{
  "arch": "uvit",
  "model": "class-conditioned image diffusion model",
  "dataset": "photos of arthropod specimens (BIOSCAN-5M)",
  "train_examples": 97500,
  "image_size": 48,
  "horizontal_flip": false,
  "conditioning": "class",
  "objective": "edm",
  "cond_dim": 256,
  "targets": ["order"],
  "num_classes": 18,
  "cond_dropout": 0.1,
  "norm": "layernorm",
  "norm_position": "pre",
  "activation": "silu",
  "mlp_ratio": 4,
  "head_dim": 16,
  "fused_qkv": false,
  "qk_norm": false,
  "parallel_block": false,
  "inner_norm": false,
  "drop_path": 0.15,
  "patch_size": [4, 4],
  "layers": 8,
  "width": 160,
  "positions": "learned",
  "init": "torch_default",
  "residual_init": "none",
  "optimizer": "soap",
  "beta2": 0.95,
  "lr": 0.0029,
  "beta1": 0.95,
  "shampoo_beta": 0.95,
  "eps": 1e-08,
  "precondition_frequency": 20,
  "max_precond_dim": 512,
  "one_sided": true,
  "adamw_lr_other_params": 0.00087,
  "steps": 6700,
  "batch_size": 128,
  "epochs": 8.8,
  "lr_schedule": "cosine",
  "final_lr_fraction": 0.05,
  "warmup_steps": 670,
  "weight_decay": 0.2,
  "adamw_weight_decay_other_params": 0.05
}
Rows from block 2, named by matrix and row number. Rows with one number belong to one attention dimension. Each number is 128 + 32 x the weight over the matrix's rms, rounded and kept within 0 to 255. All counts start at 0.
# v: attention value (model.blocks.2.attn.v.weight, 160x160), inputs 54-107
# proj: attention output (model.blocks.2.attn.proj.weight, 160x160, transposed), outputs 54-107
v.42 [129 134 130 106 157 135 124  94 128 146 135 118 166 139 130 150  96 175 124 142 128 132 124 129 110 148 119 103 118 119 152 139 189 117 132 155 109 142 159 107 129 171 147 143 119 138 132 152 154  93 117 125 128 135]
v.43 [ 75 163 118 152 146 117 163  99 119  97 104 126 122 109  64 108 138  55 148 128 129 168 149  83 111 151 125 125 131 138 110  97 104 197 133  91 163 137 176 142 153  54 133 107 140 138 155 122 131 186 158  70 178  50]
v.44 [118 105 146 118 101 116 108 147  62 134 118 157 104  78 114 133  83 136  91 102 110 132 129 140  94 151 104 134 161 130 113 177 191 161 136 134  77 167 168 106 153 116 142 134 110 144 152 211  83 140 126 110 156  98]
v.45 [136 134 160 101  90 113 145 105 108 101 113 135 153 137 103  96 106 130 151 140 151 105  95  75  85 101 169 153 101 130 108 129 131 161 104 154 139 165 115 112 117 120 175  89 134 128 177 128 118 138 131  92 141 114]
v.46 [141 131 111  94 149 121 149 114 133 133  66 119 131 109 172  99 154 135 106 163 152 114 123 150 134 104 159 113 115 117 168 127  99 177 109 185 142 169  90 144 156 113 157 101 111  99 154 137 127  93 199 119 135 134]
v.47 [ 99 174  95 128 116 101 149 134 151 118  99 205  85 112 106  85 130 137 154 152 127  95 125 105 109 155 116 123 137 119 100  97 142 133  98 165 103 162 121 159 149 111 128  94 150 150 118 134  88 170 121 116 120 133]
v.48 [109 156 124  85 127 140 114 117  99 124 119 149 115 150 116  79 117 110 108 106  86 100 105 213 138 155 118 132 122 125 114 156 157 186 119 171 131 122 168  62 150 118 177 124 108 119 132 120 106 130 168 157 140 103]
v.49 [131  92 131 135  90 138 141 141 108 123 103 146 161 127 119 102 171 113 134 136 175 102 151 114 122 128  97 111 109 139 138  97  97  98 107 147 133  87 160 115 187 117  97 117 101 133 137 124 139 153 108 154 101 142]
v.50 [109 125 184 118 100 132 125 109  96  99  96 108 128 130 131 156 124 134 154 129 100  94 129  87 154 126  74 121 122 130 142 109 131 111 153 121 130 162 115 104 108 107 100 126 123 152 123 147 109 102 113 120 130 102]
v.51 [120 139  98 145  47  98 117  67 114 156 118 155 164 115  89 159 138 164 174 110 129 112 111 127 164 141 126 137 112  94  67 130 147 164 139 200 120 127 132 113 142 127 150  92 168 154 150  74 145 100 139 113 158  82]
v.52 [135 134 117 104 115 122 147  89 180  96 104 108 137 117 169 106 146 168 141 134 102 102 160 132 108 160 151 124 176 123  89  78 115 167 107 111 140 156 111  93  87 155 138 164 124 101 133 146  94 116 139 103 186  95]
v.53 [123 114 135  93 192 139 122 106 116 157 137 168 154 133 125 144 101 136 144  96 137 167 168 186  80  86 143 143 140 125 137 121 152 140 125 112 123  76  64 157 111 163 110 102 103 108 121 175 134 102 118 163 140 176]
v.54 [134 115 128 146 123 207  97 140 110 147 144 152  97 116 121 167  94 144  90 116 148 146 154 181 107  90 119 132 132 112 163 110 123 116 122 173 127 161  68 117 142 151 123  90 116  99 201 110 124 125 138 163 123 189]
v.55 [ 98 152 228  85 140  59 109 134 155 129 160 128 160 146 105  95 135 119 134 157 145 132 119 135 137  99 106 144 111 119 127 148 128 118 106 121 182 111  97 133  95 107 151 133 169  96 136 135  90 101 128 167 124  85]
v.56 [145 119 148 134 143 110 134  79 169 114  92 118 137 173 131 148 149 132 118 144 210  96 123 137  74 132 163 171 142 142 202 114  84 187 112 106 122 134  90 130  97 153 123 117 133 122  91 111  88 123 129 148 134 145]
v.57 [120 103 121 139 153 139 125 105  87 110 135 137  92 158  93 120  56  89 115 110 110 130 117 155 102 133 123  90 128 125 105 135 144 210 159 153 126 130 138 175  93 118 102 147 129 116 116 166 175 133 142 135 110 102]
v.58 [115 149 129 127 158 114 112 124 125 116 140 121 148 121 155 174 125 127 137 125  87  99 105 112 158 132 102 140 136 121 209 116 151 129 124 139 119 144 100 127  91 140 131 137 105 136  91 110 132 130 116 132 150 133]
v.59 [ 87 123 112 116 155 160 138 133 169 145 139  92 135  59 117  98 158  97 161  94 136 160 140  74 117 144 147 135 134 129 159 145 139 121 118 148 140 145 126 104 115  88 142  92 146 134 190 117 129  96 141 100 184 117]
v.60 [119 156  91 203 109 176 141 116  97 154 143 118 113 100  95 157  61 127 109 122 111 118 112  95 139 147 125 138 118 133 129 128 148 103 117 116 118 131 143 141 164 144  99 103 133 114 149 147 143 127 142 162 129 114]
v.61 [110 140 108 116 110 140 122  91 137 123 156 106 123 138 151 108 173 100 130 123  90 141 107 104 143 147 149  67 139 127 128  99 125 150 133 107 140 170 109  80 146 144 119 154 122 115 114 130 141 134 120 115 169 115]
v.62 [111  97 123 160 127 114  94 136 137 150  71 106 143  64 108 153 135 127 148 148 140 126 159 105  86 139 151 106 163 121 136 137 110 128 149 145 146 132 154  90 149 106 140 185 105 126 137  95 105 164 118 123 137  70]
v.63 [111 124 138 155 121 117 118 115 126 121 116 129 134 105  73 104 120 159 141 102 122 122  82 115  89 130 166 140 129 126 103 139 119  86 147 125 122  74 142  96 122 117 147 121 141 143  90 133 194 120 138 134  99 136]
v.64 [ 75 142 153  94 120 131 123 159 116 120 184  97 123  21 116 113  91 179 104 196 175 104 130  12 111  94  87 194  63 115 155 169  85 158 166 192 138  98 177 135 167 167  81 175 145 149 187 130 158 116  73 162 171 150]
v.65 [125 126 149 146 102 124 151 178 170  78 137 143 107 154  83  79 122 159 139 146  91 172 150 123 178  88 100  90 157 111  99 186   0 162 141 139 157 109 147 206 154 141  94 140 123 131 128 103 153 186  95 126 131 155]
v.66 [139 137 102 131 105 118 125 140 109 116 129  73  99 199  81 175 137 156 134 159 201  99 148  53 151 111 137 167  95 137 220 136  86  73 123 127 122 116 160 150 176  99 122 107 156 149 147 126 108  88  72 178 137 139]
v.67 [115 131 140 102 165 109 150  86  94  65 244 164  88  66  87  78 171 154 153 159 114 128 193  82 137 183 152 101 144 131 120  85 162  59 132 154 146 110 125 163 118  79 177  84 150 147 159 126 163  40 101 107 149 173]
v.68 [139  92 107 173 126 143  99 159 106 114 103 184  94 116 152  51 145 126 156 163  48  60 151 138 192 193 103 180 136 116 109 118 141 104 113  92  75  29 131 107 146 167 143  96 116 144 137  50 152 128 166 108  70 151]
v.69 [133 134 137 132 130 137 135 161 118 110 120  97  88  78 157 128  66 102 127 141 182 193  79 138 167 134 126  74 109 121  85 144 107 154 126  68 154 107 152 162 114 132  47 181 134 153 156 111 152 146  89 121 126 134]
v.70 [147 140 211 167 119 131 179  38 160  88 108 169 145  45 191 126 154 185 194 165 144 133 113 137 111 149 147 142 126 139 127 117 134 198 111 174 134 199 106 146 110 159  82 122 108 136  70 162 114  70 139 106 121  73]
v.71 [139 113 132 124  82 146 114 197  82 163 108  63 131 164  65 122 197 190 164 164 201 136 117 148  92 174 207  96 112 138 111 173  96  92 111  78 117  72 128 174 140 128 162 128 152 127 151 148 129  63 135 140 102 207]
v.72 [ 81 131 152 209 173  81 118 155 110 134  41 107 177  70 134 156 119 152 151 171 164 180 136 117  96 108 120  88 145 152 107  93  61 157 101  65 105 169 168 143 104 104 147 108 139 114 125 205 168 125 170  66 174 120]
v.73 [ 85 124  94 153 118  86 123 119 108 118 167 208 108  63 148 123 110 116 158 158 123  96 163 163 140 141  73 109 168 137 184 115 151 137 143 194  69  86 131 117 143 128  87 173 131 149  51 102 100 163 109 103 137 138]
v.74 [123 125 120  84 180 121 130 101 196  70 111 101  78 152 130 155 165 171 182 128 149 118 160  84 145 146 134  98 190 111 146 146  44 172  90  91 168 148  97 170  73 175 145 110  99 135  69 113 135 137 141  33 132 167]
v.75 [137 135 109  34 149 127 158 151  96  80 129 113 162 129 110 105  87  82 144 160 185 113 161  97  56  89 123 174 190 116 215 145  38 118 150 155 132 164 111 130 111 177 163 233 153 122 117 124 145  60 121 113 210 209]
v.76 [126  88  51 120  61  86 100  60 160  97 213   0 111 232 168 146 176 103 120 143  82  96 129  76 123 117 129 113  98  95 134  96 215 132 116  96 125  83 141 148 104 124  37 190  87 108 151  73 184 110 120 183  96 125]
v.77 [ 65 167 136 198 167 129  98  52 115 167 131 105 137 119 173 116 145 110 100 134  96 125 112 103 105  62 163 121  85 134  74 182  97 131 145 158 146 161 155 210 149 145 120 119  89 123 164 171 160 122 178 163  18  75]
v.78 [ 75  84 110 212 100 126 144 112 130 134 116 121  95 116 153 117 108 119 112 233  13 153 134 220 255 175  99  36 138 138  82 104 164 115 113 171 103 125 145  74 162 165 105 155 158 129 130 160 169 156 148 155 118 110]
v.79 [175 195  54 164 174 147 146 125 107  73 120 121 161 205 139 156 173 139 150 120 176 163 136  98 105 118 164 131 194 156 124  89   6 200 104  95 112 156 105 141  70 176 137 164 134 140  24 103 125 166 121 173 116 147]
v.80 [123  87 111 103 146 170 112 167 122 104 141 212  91 159 105 124 145 163 132 171  96 127 174 136 149 133  51 111 180 124 115 174 143  99 126  58 114 140 114 141 130 122 115 104 138 167  49  97 108 109  68  94 204 159]
v.81 [ 94 139 189 192 150 119 129 119 108 182  89 199 171 110 137 124  62 117  96  82 155  79 129  79 104 130 100 160  86 137 123 102 182 145 122 147 121  95 163 130 133 149 103  95 126 106 103 155 117 139 126 151  73 114]
v.82 [176 141  84 133 154 124 166 145 152 107 166 147  96 137 135 113 180 129 120 129 113  72 145 117 179 139 153 159 136 115 179  89 135 145 137 127 134  69 124 171 154  97 121 136  89 139 130  62 154  87 100 131  94 114]
v.83 [119 109 141 126 123 125 148 154 120 105  96 155 117 102 120 115 163 165 118 171 115 133 128 151 112 119  85 127 120 159 128 102  94  92 145 138 110 145 132 141 143 135 151 125 143 144 151 146  70 142 112 146 130 134]
v.84 [125 159 158 133 179 160 141 128 122 170 185 162 118  59  91  95  60 157 124 105 185 131  86  95 154 155 121 139  86 145  79 164 102  67 141  97 175 191 139 145 149  59 116  97 173 140 192  94 127  88 114 111 144 107]
v.85 [145 111  65  72 168 148 116  95 118 124 164 119  58 100 153  41 106 100 122 144 136 121 132  98 122 196 102 132 147 131 156 113 103 136 121 122 116  84 137 161 153 136 126 143 114 125 153 104 110 108 110 146 148 129]
v.86 [165 105 158 137 137 116 107 139 134 134 136  98 133  75 123 152 181 198 134 107 175 111 100 102 127  65 144  96  69 115  79 137  60  88 154 146 182 175 120 225 170 112 101  78 154 152 206 118 174  89 161 169 113 203]
v.87 [119 127 145 189 124 142 138 166 127 156 127  95 138  77 150 128  98 123 177 115 130 179  97 174 139 118 143 108  74 134  90 114  93 186 120 108 125 158  99 103 103 146  93  83 141 130 117 135 123 107 150 134 170 103]
v.88 [123 117 123 111 133 153 128 141 157 155 129  66 119 147 140 102 129 169 126  73  90 102 124 160 161 177 140 103 119 124 119 137 125 136 140 161 128 114 165  62 116 144 136 142 145 150 146 120 134 113  86 113 108 126]
v.89 [114 128 210 156 110 155 149 136 109 166 105 109 119 110 138 131 159 101 133 112  40 112  87 145 220 182 104 152 102 135 128 159 184 104 131 180 147 114 133 100 152 125 178 110 129 151 138 117 157  83 134 114 162  56]
v.90 [112 159 127 119 212  64 122 107 151  92  84 116 152 164 171 135 154  96 154 111 149 117 163  76  89 138 161 100 170 134 138 129  35 195 122  96 144 120  64 116  53 117 151 171 135  89  84  87  54  53 149  93 147 169]
v.91 [120 100 128  77 155 141 115 176  94 148 144 100 110 140  96 166 149 124 130 104 115 127 163 119  94 144  94 180 105 115 154  97 154  87 128 158 111 175 118 139  95 109 153 126 139 131 173 136 143 113 122 160 163 133]
v.92 [105 119 140 156 173 109 151 137 132 116 123 142 156 156 164 174 119  94 109 130 141 139  94 149 170 143  99 142 124 153 211  96  73 117 138 133 104 155 140 150  90 137  84 149 129 135  45 172 106 168 111 166  97 116]
v.93 [125 125 115 138 124 110 111  58 152 108 105 118 174 143 171 175 140 115 142 130  75  88 127 138 102 106 151  86 160 119 120  87 157 225 121 159 110 162 100 197  96  98 142 122 100 125 112 159 105 115 166  91 101  87]
v.94 [165 117 161 144 165 133 142 130 145  84  70 106 160  91 144 165 146 110 137 170 155 163 159 104 143 125 163 122 159 119 146 138 106  92 127  99 110 138  80 135 142 141 180 105 160 125 145 176 139 124 118  77 172 130]
v.95 [102 147 174 112 123 117 128 236 148 120  77  87 152 147 102 196 135 154 122 157  71 157 181 106 134  88 174 115 125 137  96 130  93 151 137  88 131  47 137  78 102  85 150 125 114 104 130 114 148 144 145 126 137 142]
v.96 [166 111 108  84 137 103 141 126 129  92 145  82 116 129 175  98 116 125 159 158 126 180  99 121 147 129 122 167  91 144 115 133  89 103 149 189 143 125 103 185 120 173 120 157 116 124 148 140 148 117 142 159 143 172]
v.97 [144 113  97 122  51 117 133 133 149 144 159  98  70 158 155  96 115  62 164  72  90 113 131 159 147 129 200  89 141 147 125 126  89  88 117 100 138 112 123 202  98 139 119 173 103 141 114  69 155 158 122 171 152 115]
v.98 [127 140 161 187 159 122 131 108 139 132 126 123 115  86  97  97 101 133 160 123 163 139  99 114  96 123 156  93 102 152 116 156 181 126 142 127 124 142 152 149 135 126 131 120 143 161  72  89 135 124 118  90 150  76]
v.99 [136 142 123 121 124 127 135 163 136 114 153 135  94 126  97  92 138  64  83 155 112  91 174  94 152 142 160 148 110 130 127 111 151 132 134 100 156  72 120 146 166 107 106 149 133 120 141 143  84 100 148 110 193 136]
v.100 [117 163 126 138 109 125 119 141 133 103  64 140 143 126 116 121 148 137 121 163 175 144 123 145  91 115 136 106 124 134 163 119 106 145 102 168 133 130 138 166 129 126 160 115 118 133  75 141 102 158 139 140 140 133]
proj.42 [121  97 188 137 120 127 124 162 147 199 167 103 133 124 150  94 113  89  52 135  97 140 167 110 116  91 183 125 144 140 107 135 125 124  61 108 203 135 146 136 165  92 133 111 163 158  89 151 132 145 122 174  75  84]
proj.43 [146  76 101 109 142 103  72 168 137  80 107 133 138 163 145 155 138 180 127 122 126  80 122 194 166 100  75  93 108 161 157 148 127 121 160 142  85 128  97 101 118 127 116 110 132  93 174 129 109  67 141 130 148 168]
proj.44 [158 109 191 120  68 120 123 120 113 153 170  99  87 130 143 104 143 162 177 113  95 132 166 101 141  75 158 106  73 129 134 134  71 124 146 122 169 141 135 136 160  84  91 133 158 104  67 138 105 132 108 131 113 150]
proj.45 [124 132 113 138 119 124 126 192 134 140 181 142 164 120 151 127 150 116 113 111 125 170 170 190 141 143 134 106 125 119 122 129 112 112 171 111 132 117 142 105 158 176 147 141 145 149 150  90 176 107 144 134 119 108]
proj.46 [122 169 160 134 100 153 119 141  97 147 163 104 162 130  87 146 111 110 158  90 169 150 167 134 139 137 104 122 109 118  90 115 140 124 127 115 101 159 177 144 124 161 110 138 108 176 113 146 136 137  74 106 128 120]
proj.47 [159  98 190 109 131 164 116 102  69  83 151  77 151 152 111 190 160 130 176 130 130 139 147 139 152 143 126 121 109 135 122 170  98 114 142 125  88 140 169 157 148 112  90 166  93 147 162 109 169 126 106  69 172 110]
proj.48 [ 85 121  77 111 153  93 114 123 173 123 155 115 133  98 111 117 140 146 158 174 125 158  88 106 163 146 143 159 131 135 131 100  82  78 183 125 105  74 146  90 141 116 141 136 145 122 145 134 147 143  98 110 167 141]
proj.49 [ 92 159 126 150 147  97 106 138 114 146 157 135  97  98 108 190  92 100 183 121 104 175  94 152 127 112 141 132 142 103 126 124 112  96  92 126 122 128 126 145  82 124 146 153 110 127 118 136 135 102 130 160 126 132]
proj.50 [126 146 165 122 129 127 166 152 135 142 151 181  99 125 177 136 155 152 134 137  93 129 163 152  58 117 124 150 114  99  81 128 102 179 133 152 133 117 117 109 119 165 130 133 102  66 151 100 105 108 154 138 158 104]
proj.51 [106 140 164 169 167 140 124 180 160 128 123 104 159 124 118 103 139 123  96 110 113 155 114 134  91  91 161  39 145 200 152  93 124 109 105  96 127 118  95 110 125 158  95 128 172  47 129  34  58  99 119  93 101 185]
proj.52 [135  94  80  89 125 136 162 196 140 171 162 155 110 157 125 126 128 101  90 139 119 101 132 121 136 102 132 159  62 123 124 153 152 111 182 148 142 135 139 145 119 133 135 111 159 134 123  88 151 124 142 172 139  76]
proj.53 [193 125  95 159  81 124 153 139 148 164 103 100 184 139 151 106 125 115  88 106 119  58  87 119 102 143 118 110  84 110  86 131 148 133 108 101 148 184 159 125 147 130 142 106 136 159 169 116 124 104 141  88  97  70]
proj.54 [ 99 145  82 118 144  85 119 140 168 116 131 105 149 131 102 105 148 107 120 125 203  67 104 153 142 178  75 117  77 170 124 109 156  94 162 111  83 133 179 135 146 101  93 138 143 153  89 132 118  91  99 127 122 122]
proj.55 [135 119  93 123 129 143 147 134 112 135 141 116 119 128  99 128 130 145 142 118 129 125 117 125 117 145 132 160 114 129 119 136 135 140 176 123 119 102 154 126 156 123 157  98 116 163 144 123 148 147  85 142 123 108]
proj.56 [157 165 122  82 116 128 125 135 115 175 158 132 121 106  96 139  90  98 138 126 109 135 116 126 139 100 137 116 124  95 112 146 129 141 148 149 176 135  97 112 153 155 112 188 141 131 125 136 134 117 109  56 120 160]
proj.57 [127 146 108 157 153 109 134 126 158 174 122 125 127 125 149 110 120 208 149 111 159  89 119 100 114 129 137 159 105 134 148 139 128 130 144 108  86 103  91 109 150 161 126  91 112 144 174  96  57 107 124  97 148 169]
proj.58 [120 143 187 116  73 126 131  91 109 139 126 110 157 118 127  99 124 152 133 134 126 122 143 143  80 152 132 137 113 115  71 109  77 185 130 149 138 128 132 101 139 123 137 133 108 130 117 159 124 117 103  78 118 143]
proj.59 [153 146  95 154 123 150 154 156 106 155 104 138 116 183 168 132 111 142  77  93 125 102 119 139 103 119 128 129 100 135  71 109 149 153 164 125 143 140 173 143 143 149 125 129 166 111  75 101 113 136 108 169  81  91]
proj.60 [ 84 108 109 107 172 119  85  90 153 134 143 164 119 113 172 102 119 135 183 145 133 103  81 148 116 134 182 147 105 138 131  91  99 126 135 131 112 109 112 117 119  97 110 173 119 102 120 102 118 107  95 129 149 144]
proj.61 [157 121 140 141 130 129 136 189 122 120  83 127 126 152 134 129 101 141  96 107 126 108 198 131 135 103 147 131 111 142 100 149 116 111 114 121 121 131 116 149  84 160 116  97 165  97 116  84 116 142 171 117 102 122]
proj.62 [186 149 171 107  90 139 181 159  91 141 125 109 109 147 155 145 121 106 124 126  86 150 186 128 161  95 127 144  94  99 119 120 160 137  78  99 151 155  70 143 112 133 124  84 177 124 104 145 136 142 147 163  59 137]
proj.63 [126 133  93 170 178 147 127 132 142 119 123 113 153 134 141 135 118 115 129 104 133 125 123 112 145 111 131 103 213 139 157 136 142  98 101 112 132 132 127 143 141 154 129  94 120  97 165  66  91 163 131 116  83 133]
proj.64 [157 147 107 155  69  78 108 117 104  82 107 137  39  70 122 148 103 101 148  96 128 166 139 114  68 130 118  90 138 130 145 148  76 120 180  34 127  86 142  32 156 121 101 141  68 111 191  48 164 140 201 125 148 181]
proj.65 [ 98 162  81  71  42 101 116 158 105 200 124 135 157 150 194 126 110  94 116 107 195  80  97  63  74  96 191 143 139 187  56  96 157 136 189 113 132 117  45  39 158  66 162  38 117 107 112  79 208 159 125 118  14 182]
proj.66 [128 137 178 146 123  76  99 128  94 142  91 130  90  76 160 117 149  90 103 138 111 145 158 135 102  66 142 117 176 167 129 107  66 116 105 116 101 120 196  81 125 144 138  93 146  83 138 107 126 198 236 162  89 154]
proj.67 [185  58 101 187 107 166 143 127 119  96  53 106  82 148  50  62   0 132 140  61 143 101  86 151 154 166  89 181  92   8 163  80 133 146 147 130  81 135 132 112 174 160  57 215 167 123 130  99  97  95 232  41 112 160]
proj.68 [117 174 109 100 150 136 200 146 148 210 150  88 115 203 170 129 160 107 164 103 153 124 174 152  33  87  98 140  98 116 107 148 179 113 163 143 103 155 129 129 131  51 108 120 129 100 111 158 143  89  95 130 132 114]
proj.69 [ 19 212  98  52  72 127 180 172 208  32 134 209 214 114 169 130 117 203 191 133 154  51 101 147  90  74  88 103 111 153 155 106 140 139 128 167 128  91 121 164 122 108 188 101 106 174 170 104 106 144 138 134 103 113]
proj.70 [100 179 117  71 120 113 103 109 153 107 177 148 115 107  86 133  79 141 153 177 116 163  70 150 158  88 183 178 195  67 154  97 126 124 145 146  61  25 140 134  87 150 153 136 130 153 163 218 125 133 108 158 173 115]
proj.71 [181  52 151  95 109 117  85 152 126 139 138 143 124 145 217 137  62  62 142  42  36 187 219 138 125 108  41 110 134 172  60 119 140 153 169 117 190 121 176 152 141  31  70 151  89 160  81 108 152 174  96 129  50 182]
proj.72 [103 140  70 127 118  85 159 135 153  20  87 149 146  82 155 136  75  95 104 130 128 150 121 133 133 152 137 142 149 124 167 157 172 177 120 145 184  74 127 180 116 167 168 123 164 143 176  92  65 134  57 128 163 145]
proj.73 [ 69 157 132  99 121 158 205  98 123 193 135  84 139 162 156  89 140 133 168 163 125  91 157 100  92 140  67 152  75 113 155 110  95 118 109 107 195 176 143  82 144 131  95 137 111 128 138 183 141 109  60  88  98 124]
proj.74 [141 184 129 144 116 118 110 104 175 158  76 133 179 192  98   2 112  86  80 157  55 113  68 141 171 103 182 216  13  86 105 146 181  47  99 124  72 130 146 129 168 127 168 165 161 160 132 130 116 116  56 152 189  75]
proj.75 [ 85 123 155 246 167 139 100  87  99 102  55 138  89 115 132  93  73  92 153 176  58 123 121 137 151 116  91 105 105  81 113 114 161 146  77  66 123 152 137  58 151 113 126 103 142 123 192 107 139 143 123  93 127  98]
proj.76 [ 77 132 251 105 183 100 181  98 103 187 144 122  98 212 121 183 240 158 187 170  54  11 156 135  50  12 103 223  57 149 112 145 153 115 117 126 103 133 123  79 123 121 148 100 111 215 176 122 149 175 127 148 179  28]
proj.77 [175 114 140  68  97  86 132 177 120 104 227 181 112 108 115 219 135 115 119 140 196 232 134  88 107 157 185 102 158 170 111 167 181  90 167 148  69  56 102 117  85 158  95 115 159 160  97  75 123  92 103 147 141 176]
proj.78 [ 90 176 148   0 113 133 214 193  90 177 194 121 149 167 200 157 169 170 224  45 170 112 239 132   0  71  94 142 169 177 111 177 163 153 201 216 136  88  83 133  99  97  93 124  83 155 136 175 138 139  63 101  92  87]
proj.79 [ 70 202 111  89 139 154 104 158 191 110 137 145 178  91 118  85  77  87  80 148 134 120  77 151 174 115 159 153 112 116 144  94 145 110   9 160 131  95 149 159 138 167 202  77 142 152 179 199 115 159 107 120 148 113]
proj.80 [188 149 200 130 146 154 117 117  98 173 195 130 124 113 125 122 134 131  97 148 141 105 167  90 116 142 142  92 106 143 126 116 130  96 140 129 189 137 171  87 165 170 123 203 140  98 115  56 113 112 101 126  96 142]
proj.81 [112  64 136 148 133 124  77 154 114 142 147 101 103  98 106 182 128 150 144 160 105 185 116 174 110 179 170 108 151 135 112 159 138 113 132 134 102 138 110 139  64 140 159 124 181 180 149 136 128 126 169 149 187 117]
proj.82 [ 93 168 176 152  77  97  85 150 119 135 115 124 135 130 176  96  84 100 165 139 186 150 129 119  86  85 121 115 123 161  90 121 137 103 102 120 105 128 213  93 158 167 135 175 121  87  85 159 110  75 154 134 104 152]
proj.83 [153 191 105  87 151 134 125 114 140 168  99 138 143 151  95 143 100 120 151  73 161  85  52 176 111  71 152 186 145  79 107 122 159 192 123 138 131 107 136 100 105  75  92  89  92 122 110 148 144 123 130 112  83  93]
proj.84 [ 78 143  73 111 105 122 149 152 134 110  34 133 155 134 116 166 115 114 163 119  98 128  75 192 104  77 115 160 164 114  96 117 148 194 126 152  92 115 103 172  49  55 150  67 126 125 129 157 161 198 133 167 113 124]
proj.85 [172 109 143 191 124  81 111 120 141 134 142 149 118 130 114 132 143 128 123 151 106 135 182 196 142  61 130  95 117 112 117 187 129 116 116 114 170 132 122 124 107 175 109 179 169 102 131  92 107  89  87 131 174 128]
proj.86 [ 58 137  49 114 132  94 180 153 147  83  84 116 158 171  78 130 130  96 130 157  93 131 105 214 150 104  75 183 223 133 129 112 150 192 106 145  97 115  90 119 108  60 120 129 106 110 158 189 125 178 146  81 129  94]
proj.87 [152  66 134 100 129 120 198 165 106 165 138 132 122 176  93 132 149 114 115 158  92 112 116 164 171 153  95 129 121 128 112 100 106 141 133 138 150  83 148  75 166  59 132 166  78 137 125  90 115 125  94  97 144 103]
proj.88 [130 131 152  98 119 148  99 117 106 125 175 162 115 134 140 129 126  75 117 137 159  87 131  77 126 159 117 142 115 128 147  91 144  88 102 106 132 138 114  84 155 157 145 186 120 138 112 121 133 141 151 136 135 170]
proj.89 [ 69 193 108 111 104 128 113 114 139  51 157 156 136 146 102 149 150 119 114  95 154 131 147 110 103 152  96 102 142 164 178  83 123 149 111 119  67 159 117 161 120 174 151 191 110  95 147 131 149 130 165 123  97 148]
proj.90 [132  11 170 156 118 159 136  90 116 167 202  75  95 100 152 138 124 174 156 206  82 153 141 117 133 135 162 120 116 120 116 174 107  49 156  99 131 151 165 125 169 119  80  99 133 198 125 106 157 158 130 162 147 114]
proj.91 [191 105 166 167 123 137 106  80 137 118 165  86 123 130 130 110 103 166  94 233  72 136 165 170 148 133 156  85 130 137 112 165 126 153 130 124 159 106  97 168 111 164 167 159 178 160 140  64  52 127 114 116 155  80]
proj.92 [128  88 198 141 137 126  86 111 114 130 205 112  85 128  73 138 148 160 121 145 109 124 116 116 129 120 118  92 150 126 109 145 135 103 125 139 117 160 141  52 147 126  89 175 146 129 142 106 115 120 166 115 138 127]
proj.93 [144  49 116 141 140 143 194 110 148 177 120  91 130 134 128  99 121 175 124 177 153 123 136 142 201 105 145 172  63 155 122 158  66  93 164  63 193  67 157 120 187 100 118 100  89 147 100  99 136  83  84 161 141 102]
proj.94 [101 143 154  60 137 153 119  71 155 164 187 128 141 144 127 143 170 150  90 118 161 101 106  96 102 147  93 142  72 155 132 138  83 142 135  83 127 147 143 159 162 100  71 131  77 147  86 140 142  76 116 109  88 132]
proj.95 [144 118 115 127 112 152 180  99 142 136 166 102 130 151 160  78  96 137 172 116 168  66  65  51 153 145 157 111 103 129 132 106 134  91 160 105 134 152 130 127 201 123 136 127 128 161 101 138 162 109  82 107  87 114]
proj.96 [139 142 194 175 119 167  95  67 115  65 134 122  94 173  93 149 177 137 109 127 104 137  90 121 133 117  78  75 146  94 172 136 135 150 122 124 138  89 129 139 106 122 127 123 131 122 139 168 127 152 136  86 165 159]
proj.97 [164 121 105 149 150 154 176 134  97 135 120 151 152 162 105 160 155 185  71 115 116 106  93 118 132 108  96 157 125 121 113 154 106 153 130  73 178 139 154  95 134 103 126 156 153 105 157 119 120 147 146 110 113 143]
proj.98 [151 153 163 112 132 136 148 118 104 161 166 129  83 189 149 106 152 106 158 141  95 111 153  81 151 139 103 116 102  50 114 138 133 151 114 148 130 114 128 129 143 141 129 162 138  85 132 170  82 165 100 148 114 143]
proj.99 [159 106 112  87 114 101 133 144 106 149 155 130 144 109 164 123  73 125 177 112 106 161 141 120 182 122 154 138 173 118 127 160 124  96 143 119 129 199 102  82 123 109 182 105 101 173 119 112 136 177 103 128  83 102]
proj.100 [134 128 143 144 113 125 120 171 144 148 115 110 136 121 143 110 102  91 144 101 125  95 139 132 158 135  96 152  97  91 132 111 118 147 150 142  87 143 133  69 122 119 108 117  85 181 158 114 113  78 157 153 126 136]